Rows from block 6 of a small sound classifier, named by matrix and row number. Rows with one number belong to one channel. Each number is 50 + 15 x the weight over its row's rms, rounded and kept within 0 to 99. All counts start at 0.
After each channel's rows are labels from the 100 clips, of 14976, where the channel reaches its highest value: "top examples" is what is common among them; "loudest" is the band of the loudest frequency at the time of the peak. Only what is clearly more common there than usual is listed. The data: acted Russian speech (Dusha).
# convs0: first width-9 conv (model.blocks.6.convs.0.weight, 160x160x9, each kernel summed), inputs 0-159
# convs1: second width-9 conv (model.blocks.6.convs.1.weight, 160x160x9, transposed, each kernel summed), outputs 0-159

convs0.134:54 32 50 56 53 40 36 53 53 40 69 65 64 50 51 33 58 78 48 50 29 54 50 25 70 20 39 55 36 42 41 54 49 51 49 86 41 47 52 58 75 53 70 30 30 44 43 33 74 73 37 41 39 56 55 54 37 45 65 62 52 71 50 40 50 49 71 33 27 35 09 21 42 36 45 41 80 57 36 35 47 48 76 57 45 61 52 66 45 44 57 53 53 33 62 67 53 43 37 79 54 55 21 63 69 65 31 51 36 57 34 57 52 83 30 78 58 42 62 37 36 27 65 52 25 57 53 46 63 22 36 64 44 49 45 49 33 49 30 58 29 48 31 64 38 74 39 50 61 38 99 55 49 59 46 50 38 26 23 50
convs1.134:51 20 66 40 31 63 52 55 36 53 53 44 13 54 66 33 46 84 51 29 64 53 32 52 61 39 35 33 39 48 35 33 14 36 14 44 19 34 52 31 49 30 43 50 73 49 41 38 39 62 71 53 64 74 41 39 53 34 51 32 59 56 64 41 11 48 62 55 53 50 56 48 42 18 40 34 46 53 54 29 50 51 73 31 20 28 54 38 63 56 48 29 26 28 43 65 34 67 48 49 23 18 38 33 38 54 52 38 44 46 42 42 19 48 32 53 39 44 77 47 38 46 41 38 32 52 59 46 32 45 50 60 43 25 52 47 63 46 52 42 33 62 54 22 29 37 38 46 31 55 80 58 61 41 58 42 50 35 29 33
top examples: emotion: positive
loudest: 500 to 1000 Hz; 1000 to 2000 Hz

convs0.123:57 33 34 46 72 64 64 64 25 43 20 33 31 45 74 61 57 46 31 42 40 11 44 53 51 46 59 31 50 27 44 23 47 48 61 63 57 48 67 67 43 25 37 61 36 31 57 63 39 37 45 48 49 47 71 57 93 55 40 36 53 66 58 59 35 50 54 65 45 25 44 45 49 35 51 48 61 23 47 62 29 31 58 26 47 62 38 52 47 39 62 91 42 50 50 32 55 50 55 34 30 17 51 11 28 49 46 43 65 41 40 49 36 51 56 63 39 32 35 54 57 62 79 24 65 25 51 64 65 38 44 75 64 32 34 19 52 40 55 56 55 28 57 30 61 65 52 50 36 39 70 76 42 35 57 42 22 57 55 44
convs1.123:45 60 18 46 49 52 39 56 43 15 76 48 29 22 32 52 40 54 40 69 64 37 40 63 19 39 53 27 50 39 51 41 22 45 55 28 47 59 43 53 42 39 56 58 60 62 38 58 63 50 60 50 63 49 39 66 44 68 52 56 40 38 00 47 55 09 72 53 52 48 54 37 46 35 10 57 79 26 62 48 52 48 37 65 67 55 46 58 48 24 34 25 70 38 51 31 55 41 62 50 37 34 57 35 66 58 31 41 45 46 53 45 28 63 16 43 32 48 54 55 61 54 48 25 40 38 30 40 39 32 64 62 44 44 23 31 47 00 60 52 54 53 39 52 52 33 37 65 41 59 41 39 38 44 40 32 46 59 43 41
top examples: emotion: positive
loudest: 250 to 500 Hz

convs0.56:63 77 45 26 70 45 75 46 56 51 52 50 48 58 71 64 50 67 43 45 59 18 56 64 19 49 72 59 49 56 42 64 91 60 61 43 62 52 49 44 21 52 30 57 58 54 47 48 51 34 57 62 62 44 23 45 97 50 23 37 27 61 40 52 77 57 51 52 51 63 82 26 55 92 64 50 45 69 39 50 41 61 57 44 53 29 45 47 71 60 56 58 37 52 60 38 87 59 87 24 56 65 55 44 26 56 55 52 10 65 46 57 32 52 37 43 74 44 56 63 56 57 32 29 40 43 60 58 61 58 59 51 38 74 58 58 37 39 37 38 37 44 69 74 54 49 58 35 50 38 61 60 68 47 60 43 35 66 59 52
convs1.56:51 37 44 67 32 27 53 53 25 31 57 80 62 44 35 54 34 35 44 52 30 35 46 48 31 39 63 51 54 48 59 53 54 57 56 47 28 42 32 49 32 32 63 47 40 41 42 33 66 65 22 28 59 29 18 39 37 64 60 72 39 13 42 61 39 40 39 38 36 33 49 33 14 54 53 67 38 44 40 33 41 38 20 39 54 40 46 75 42 48 16 17 72 36 34 35 43 20 36 31 37 44 34 64 47 51 57 60 34 61 53 31 54 64 35 31 35 61 48 35 51 59 43 59 44 66 66 47 34 48 58 42 37 30 46 30 25 36 26 69 39 24 47 50 30 48 39 44 56 68 45 72 53 32 71 37 31 58 44 15
top examples: emotion: positive
loudest: 500 to 1000 Hz

convs0.63:36 64 56 36 67 48 45 52 64 48 55 45 67 73 36 32 54 52 68 32 41 38 36 13 68 50 62 33 28 52 14 61 46 34 69 52 55 63 30 45 56 57 33 60 61 38 50 40 43 20 48 52 55 43 53 55 42 62 15 60 43 51 54 38 58 36 26 48 80 43 52 57 30 45 40 59 45 27 18 57 28 39 27 52 64 46 82 61 29 22 34 58 39 80 31 25 70 52 48 38 76 51 68 53 21 37 40 56 47 68 37 62 65 52 51 20 30 23 56 36 61 31 36 36 67 45 32 62 52 66 40 69 48 67 36 53 25 59 62 34 52 48 70 49 64 49 78 36 38 65 77 53 38 43 41 37 49 58 55 70
convs1.63:54 25 69 43 44 46 37 62 41 49 19 50 62 47 60 48 49 43 45 31 57 35 41 54 50 44 65 69 12 36 37 44 39 47 49 35 33 45 36 11 50 57 59 32 54 60 30 24 80 33 45 59 60 60 29 54 29 63 53 43 54 23 34 48 49 24 40 47 33 42 52 44 36 43 45 52 36 59 26 45 37 55 38 37 50 67 56 60 35 23 54 10 65 46 40 17 60 58 58 44 53 25 19 34 59 49 62 43 23 51 36 34 59 36 79 24 47 74 47 11 27 50 48 48 49 33 53 54 72 73 49 25 43 44 29 58 44 55 50 80 49 42 38 36 59 64 22 38 42 66 56 71 60 45 65 35 30 60 59 43
top examples: emotion: sad
loudest: 4000 to 8000 Hz

convs0.106:78 60 73 56 16 50 56 33 50 50 52 53 47 64 45 56 72 44 59 45 60 17 27 26 48 33 70 45 34 73 59 33 71 48 37 54 60 58 21 57 08 71 57 54 63 54 36 61 30 48 53 66 57 35 62 29 61 30 35 61 33 46 62 66 61 39 53 60 49 59 78 77 50 46 74 62 38 70 48 52 65 84 38 35 49 21 56 38 55 53 57 38 36 57 46 30 50 51 65 64 45 50 69 28 32 58 56 44 27 82 67 56 59 53 70 42 28 47 35 35 29 47 14 47 45 72 58 53 51 36 30 35 37 56 36 48 37 73 67 38 61 57 45 41 32 75 58 49 54 44 42 31 41 59 34 28 65 65 48 73
convs1.106:50 40 48 53 38 28 46 50 41 45 57 60 40 46 36 64 49 32 23 69 48 21 41 43 35 61 62 34 62 65 53 55 50 56 65 75 35 46 50 50 42 30 58 56 00 57 45 60 48 51 27 33 32 25 50 33 46 44 42 75 59 45 64 44 26 35 22 45 46 37 26 45 24 53 43 50 53 42 36 45 29 34 23 37 23 26 38 59 38 36 50 63 70 42 30 43 09 41 00 59 49 49 35 57 55 46 73 43 64 46 48 39 61 66 54 53 59 60 43 40 43 39 66 46 36 37 50 45 36 49 20 74 58 36 35 40 14 56 30 70 32 30 48 60 46 38 50 50 41 48 19 65 43 68 40 58 43 42 20 56
top examples: emotion: angry
loudest: 250 to 500 Hz

convs0.109:51 39 47 59 55 68 39 50 49 37 46 41 41 35 47 40 51 57 00 61 56 54 07 49 45 67 63 57 60 30 64 57 29 47 23 42 55 39 61 47 52 77 20 28 74 50 33 53 39 26 48 57 54 47 61 53 44 47 32 23 58 64 59 17 38 46 49 68 55 38 32 30 53 44 29 51 28 36 53 18 62 67 49 54 28 62 44 42 05 44 39 86 38 58 25 50 59 27 66 43 45 43 67 57 57 62 27 47 66 27 58 60 51 25 40 37 48 45 53 64 37 32 42 63 67 54 44 68 18 43 60 45 52 43 65 56 82 26 63 45 36 54 30 54 34 42 49 59 41 67 28 52 47 57 49 52 22 48 50 46
convs1.109:59 52 62 59 35 71 76 46 46 38 39 44 52 58 53 09 46 74 38 35 57 36 52 41 44 06 31 51 30 44 46 42 17 42 54 60 40 38 22 60 36 24 37 55 65 47 56 41 29 43 51 56 66 48 54 38 78 30 39 58 34 41 39 44 19 37 41 78 63 72 82 54 51 49 51 59 50 43 45 49 79 47 66 73 63 55 50 23 52 42 64 51 29 52 59 35 81 52 59 37 41 58 59 50 42 47 60 42 70 54 54 60 40 14 58 41 60 53 51 48 36 59 69 32 42 50 58 25 60 27 66 45 51 23 31 50 78 46 64 39 42 51 38 59 66 41 42 46 47 43 08 54 54 60 47 10 29 27 46 65
top examples: emotion: sad
loudest: 250 to 500 Hz

convs0.39:59 74 72 44 43 38 42 34 52 54 76 44 62 61 59 21 59 30 70 73 53 52 58 33 61 49 68 48 38 52 58 64 46 74 50 60 48 37 72 42 46 37 54 52 67 53 35 71 47 58 38 51 54 48 58 59 75 55 41 69 36 49 54 37 40 43 59 65 55 62 56 82 43 37 43 48 49 51 28 57 55 65 64 76 95 12 32 46 50 46 54 50 49 56 54 70 48 74 54 78 94 60 74 59 31 50 55 58 11 51 50 49 32 47 52 63 76 22 47 71 50 65 63 58 59 52 48 39 62 61 47 00 52 51 59 63 28 65 74 44 72 47 77 38 59 32 66 53 66 46 59 38 55 63 41 49 57 68 32 66
convs1.39:25 35 48 47 35 39 33 21 40 39 32 62 48 56 51 37 38 37 39 47 46 54 37 59 54 38 51 37 40 17 48 53 45 50 55 51 26 18 48 31 31 38 27 42 16 37 35 30 43 47 23 33 30 44 34 30 42 47 35 53 24 32 44 47 30 52 18 39 23 51 55 21 17 59 41 14 35 50 54 31 40 41 36 32 41 27 67 38 50 57 45 36 44 35 32 58 36 42 20 45 42 46 28 44 24 46 50 53 41 40 23 58 52 42 36 41 51 42 39 36 39 50 41 45 33 34 66 54 25 25 47 47 46 27 53 53 44 45 26 35 25 20 59 48 45 54 50 29 36 43 71 35 44 27 46 36 25 43 42 28
top examples: emotion: positive
loudest: 250 to 500 Hz

convs0.150:39 48 56 51 06 45 38 41 59 39 49 46 37 31 50 44 52 22 66 64 45 42 74 33 31 51 38 48 56 51 71 50 49 44 39 61 67 42 44 71 45 65 69 43 63 41 50 60 45 49 60 69 70 21 59 72 46 29 64 50 36 73 48 56 50 63 34 45 65 61 48 75 56 49 82 52 42 81 66 53 67 62 59 64 63 00 55 24 81 51 42 44 53 55 51 51 39 68 43 67 59 49 67 44 43 64 83 69 43 55 57 50 65 44 48 69 44 18 58 61 51 67 51 48 51 25 39 19 46 61 61 34 58 57 67 30 45 48 62 33 66 47 44 49 47 30 42 59 56 53 32 15 67 48 12 69 59 78 60 67
convs1.150:39 66 37 42 67 28 43 31 27 36 38 43 36 29 41 56 52 20 45 61 61 60 41 39 46 54 50 46 29 56 45 41 81 32 42 55 64 42 61 59 34 37 39 58 29 50 38 60 10 68 37 34 51 61 43 48 61 54 35 44 20 53 58 44 35 49 41 38 30 45 34 25 38 53 65 20 44 39 30 54 32 29 29 31 34 32 70 53 17 56 36 68 32 20 22 51 39 37 35 64 38 70 48 63 36 53 38 53 76 41 52 47 47 56 24 55 55 22 37 61 71 56 51 45 65 58 65 44 56 42 15 61 62 48 81 46 17 22 34 26 43 36 40 59 49 34 49 53 23 56 59 43 50 38 59 50 42 33 25 44
top examples: emotion: positive
loudest: 250 to 500 Hz

convs0.36:24 34 57 52 73 61 38 44 38 49 74 25 39 57 61 29 50 41 34 42 14 81 57 35 58 26 42 41 31 54 63 55 47 51 57 65 54 43 72 55 48 74 43 08 56 54 60 54 35 42 28 55 41 88 62 71 15 32 40 29 40 67 55 40 34 50 85 47 51 46 40 24 43 21 41 41 77 38 48 44 68 61 66 44 43 45 26 41 44 38 67 62 36 46 42 67 49 59 61 61 58 61 46 68 76 62 57 43 42 21 58 48 30 46 37 63 67 54 46 58 33 32 75 59 75 86 39 58 63 51 45 35 57 45 64 49 68 51 48 47 44 56 53 74 50 34 56 77 35 67 51 35 46 42 58 73 47 34 30 51
convs1.36:54 06 44 45 43 58 45 42 36 32 53 63 43 39 43 23 44 54 51 45 48 40 37 57 44 45 29 66 34 48 62 07 34 44 30 30 15 49 43 30 33 44 51 31 61 34 44 48 62 48 75 35 48 48 42 45 21 59 55 49 56 12 45 44 24 31 50 60 51 62 53 50 37 55 34 32 49 23 39 16 53 34 48 54 42 48 37 67 56 55 37 25 53 46 61 38 51 33 52 44 08 30 44 37 45 48 47 60 34 33 58 59 38 26 40 40 32 39 66 35 31 38 19 25 54 36 55 36 24 53 49 62 45 49 34 49 49 31 60 34 30 55 38 33 23 35 50 47 26 53 52 75 39 39 57 53 48 44 18 16
top examples: emotion: positive
loudest: 500 to 1000 Hz

convs0.124:51 54 70 37 39 43 44 11 53 68 79 57 70 61 53 34 64 38 59 87 73 47 51 42 45 65 49 70 54 43 63 49 56 60 58 32 58 30 56 74 59 39 36 45 28 47 52 70 53 48 44 63 35 48 73 60 49 58 43 50 16 60 37 51 61 47 51 28 56 63 51 51 54 47 48 48 44 71 16 55 27 59 55 87 60 16 28 38 64 49 23 55 37 49 36 65 62 68 62 59 66 55 59 55 33 72 43 94 39 49 51 40 57 34 39 58 64 17 43 57 59 58 58 63 60 41 33 61 46 60 48 35 42 55 62 63 28 61 40 39 46 41 88 66 52 37 69 62 76 07 49 33 62 50 27 49 58 67 39 53
convs1.124:35 25 44 38 41 43 40 27 36 61 45 65 45 49 51 16 49 25 46 61 35 56 63 58 62 52 63 50 37 15 54 36 52 49 46 56 46 26 38 36 45 45 11 38 43 47 41 46 58 61 21 26 44 51 31 28 20 54 35 51 33 25 29 56 11 73 32 42 41 38 48 47 49 52 35 29 46 55 44 37 56 43 44 48 49 27 55 15 58 74 47 46 53 30 50 72 38 58 40 50 44 42 30 42 06 41 30 63 41 32 40 53 51 60 47 46 54 36 27 62 35 58 34 46 43 44 72 37 42 44 51 25 49 26 60 48 43 42 33 13 21 31 68 31 46 48 42 52 30 50 62 29 59 27 73 32 32 43 47 40
top examples: emotion: positive
loudest: 500 to 1000 Hz

convs0.154:41 62 55 35 32 52 33 50 55 54 75 59 54 60 49 05 59 46 67 68 57 55 51 40 52 57 44 67 41 33 56 44 18 58 64 34 54 55 66 59 51 56 49 46 38 48 67 75 61 60 43 51 38 34 62 72 44 58 51 49 41 51 33 55 36 49 38 49 56 56 23 48 48 38 16 42 48 36 13 40 27 50 70 69 51 35 50 67 56 26 30 49 60 67 08 56 43 22 54 60 55 47 54 43 50 51 57 94 50 50 45 55 47 39 31 47 61 28 20 39 73 38 30 55 77 59 32 64 08 81 36 63 63 50 24 72 27 62 47 35 36 37 68 60 51 30 69 56 45 46 70 37 62 54 20 58 52 44 53 45
convs1.154:50 51 41 39 64 48 52 30 37 63 27 47 16 57 41 19 62 30 60 61 26 39 43 69 49 64 40 76 26 37 50 41 23 36 36 43 43 49 44 34 68 48 33 49 58 50 18 44 53 33 27 50 40 65 38 62 36 63 39 49 43 37 18 42 13 77 16 55 53 40 46 36 52 50 38 53 35 61 45 37 53 50 69 52 54 53 44 36 43 70 48 43 56 44 53 71 61 66 45 44 53 37 31 40 24 46 36 56 28 55 32 49 69 39 65 30 54 41 46 41 66 52 22 43 53 49 67 38 52 53 73 36 67 20 62 56 44 30 34 31 22 19 55 37 74 71 53 52 40 73 65 35 61 22 80 22 36 53 40 64
top examples: emotion: positive
loudest: 500 to 1000 Hz

convs0.118:26 58 30 49 41 48 44 39 42 21 73 71 78 53 35 63 45 38 58 63 31 44 32 62 34 46 65 43 62 39 62 74 58 62 63 60 34 17 29 70 28 49 41 41 61 62 46 43 65 42 53 67 55 69 42 58 58 65 61 58 76 51 40 46 55 33 49 43 72 52 46 29 38 65 36 37 62 48 58 32 61 46 33 54 43 46 56 56 41 35 49 33 66 43 35 30 83 35 61 19 74 55 50 76 31 69 33 70 41 45 53 42 77 67 51 40 38 39 48 52 30 59 73 49 49 49 59 48 42 36 43 62 02 53 53 00 58 47 37 63 46 49 49 67 45 31 73 47 30 32 46 58 52 22 22 63 36 73 50 57
convs1.118:54 75 16 46 51 44 33 50 63 22 46 65 64 35 48 52 37 61 43 45 54 42 78 09 28 38 26 54 40 63 31 50 67 31 46 59 50 57 50 47 38 40 73 36 58 46 49 28 83 65 35 32 55 29 04 13 30 49 59 55 48 25 05 64 62 54 59 62 53 35 53 41 49 58 22 46 45 59 44 58 68 38 42 38 46 41 40 57 49 53 42 35 54 43 51 47 58 61 64 36 34 45 31 34 55 32 37 38 50 41 50 35 51 70 40 53 58 43 49 67 53 63 36 29 52 60 59 26 60 39 36 31 55 50 51 29 57 18 27 52 24 43 37 33 61 34 32 22 39 52 43 59 50 42 41 12 56 28 43 61
top examples: emotion: angry
loudest: 500 to 1000 Hz

convs0.133:73 41 56 44 30 42 60 34 66 52 38 48 47 45 51 60 58 67 42 63 75 45 42 47 48 63 56 45 77 43 56 42 60 60 21 58 57 71 42 62 68 77 47 28 41 46 59 69 41 44 65 66 78 48 56 39 36 32 40 38 30 75 40 45 66 73 26 53 74 46 44 59 70 70 91 65 35 66 73 36 45 74 48 62 44 51 62 14 56 57 38 60 33 64 63 48 30 68 46 67 77 67 57 63 55 54 71 54 71 60 71 48 73 33 41 47 37 41 56 64 39 47 51 72 11 31 58 50 46 39 56 61 57 66 61 50 59 43 25 43 50 64 27 53 38 60 36 73 62 60 34 16 52 64 35 33 56 78 46 79
convs1.133:63 49 39 38 46 29 67 34 30 48 35 56 21 40 41 44 68 35 45 66 36 51 75 34 43 51 65 41 36 64 64 42 65 48 63 62 59 50 49 53 25 47 37 30 40 29 73 43 26 87 14 30 60 75 47 31 42 41 30 61 28 46 47 67 40 36 39 51 37 37 32 35 36 65 49 39 26 25 26 70 36 37 32 30 49 61 79 43 31 71 38 58 32 27 32 50 48 48 34 55 41 48 46 51 46 63 72 64 71 53 47 31 57 64 23 72 64 26 38 49 61 66 67 55 53 52 69 35 65 58 38 56 71 46 58 67 28 41 29 22 64 40 51 54 68 33 34 71 35 59 30 51 64 47 66 40 51 29 35 48
top examples: emotion: positive
loudest: 500 to 1000 Hz

convs0.151:63 60 38 67 28 50 55 50 62 48 47 49 21 40 64 39 52 41 41 61 54 41 36 50 53 58 69 23 75 60 67 50 48 64 24 68 62 48 46 55 50 72 48 36 61 28 49 52 53 34 49 57 53 37 58 43 30 25 50 56 24 76 45 55 46 50 24 60 77 36 46 56 69 48 83 61 40 57 75 43 43 56 37 62 57 53 63 20 45 37 35 65 34 69 61 37 21 72 33 54 71 47 49 53 64 57 61 69 77 54 54 40 84 33 53 53 31 37 46 38 48 27 64 73 23 24 47 53 46 26 65 53 59 54 47 58 55 50 40 40 48 54 40 59 54 59 40 79 57 52 35 00 31 56 29 52 63 68 49 66
convs1.151:47 46 37 49 64 38 54 44 24 45 26 42 22 37 49 55 69 33 35 74 33 69 64 48 31 47 35 51 53 58 64 17 56 47 47 61 64 53 89 61 31 51 52 41 42 31 56 38 20 66 25 37 60 65 56 63 55 31 45 44 35 65 48 56 38 32 55 45 48 46 20 31 40 60 45 34 25 32 45 61 54 29 39 48 35 61 79 57 28 63 58 80 30 36 25 46 35 52 55 63 47 61 39 54 48 53 43 55 93 35 44 40 66 49 00 75 57 21 48 59 63 55 65 44 57 65 52 47 76 40 26 72 83 38 67 56 40 40 33 53 56 50 43 63 54 27 28 56 27 53 51 58 57 55 49 51 56 48 35 45
top examples: emotion: positive
loudest: 250 to 500 Hz; 500 to 1000 Hz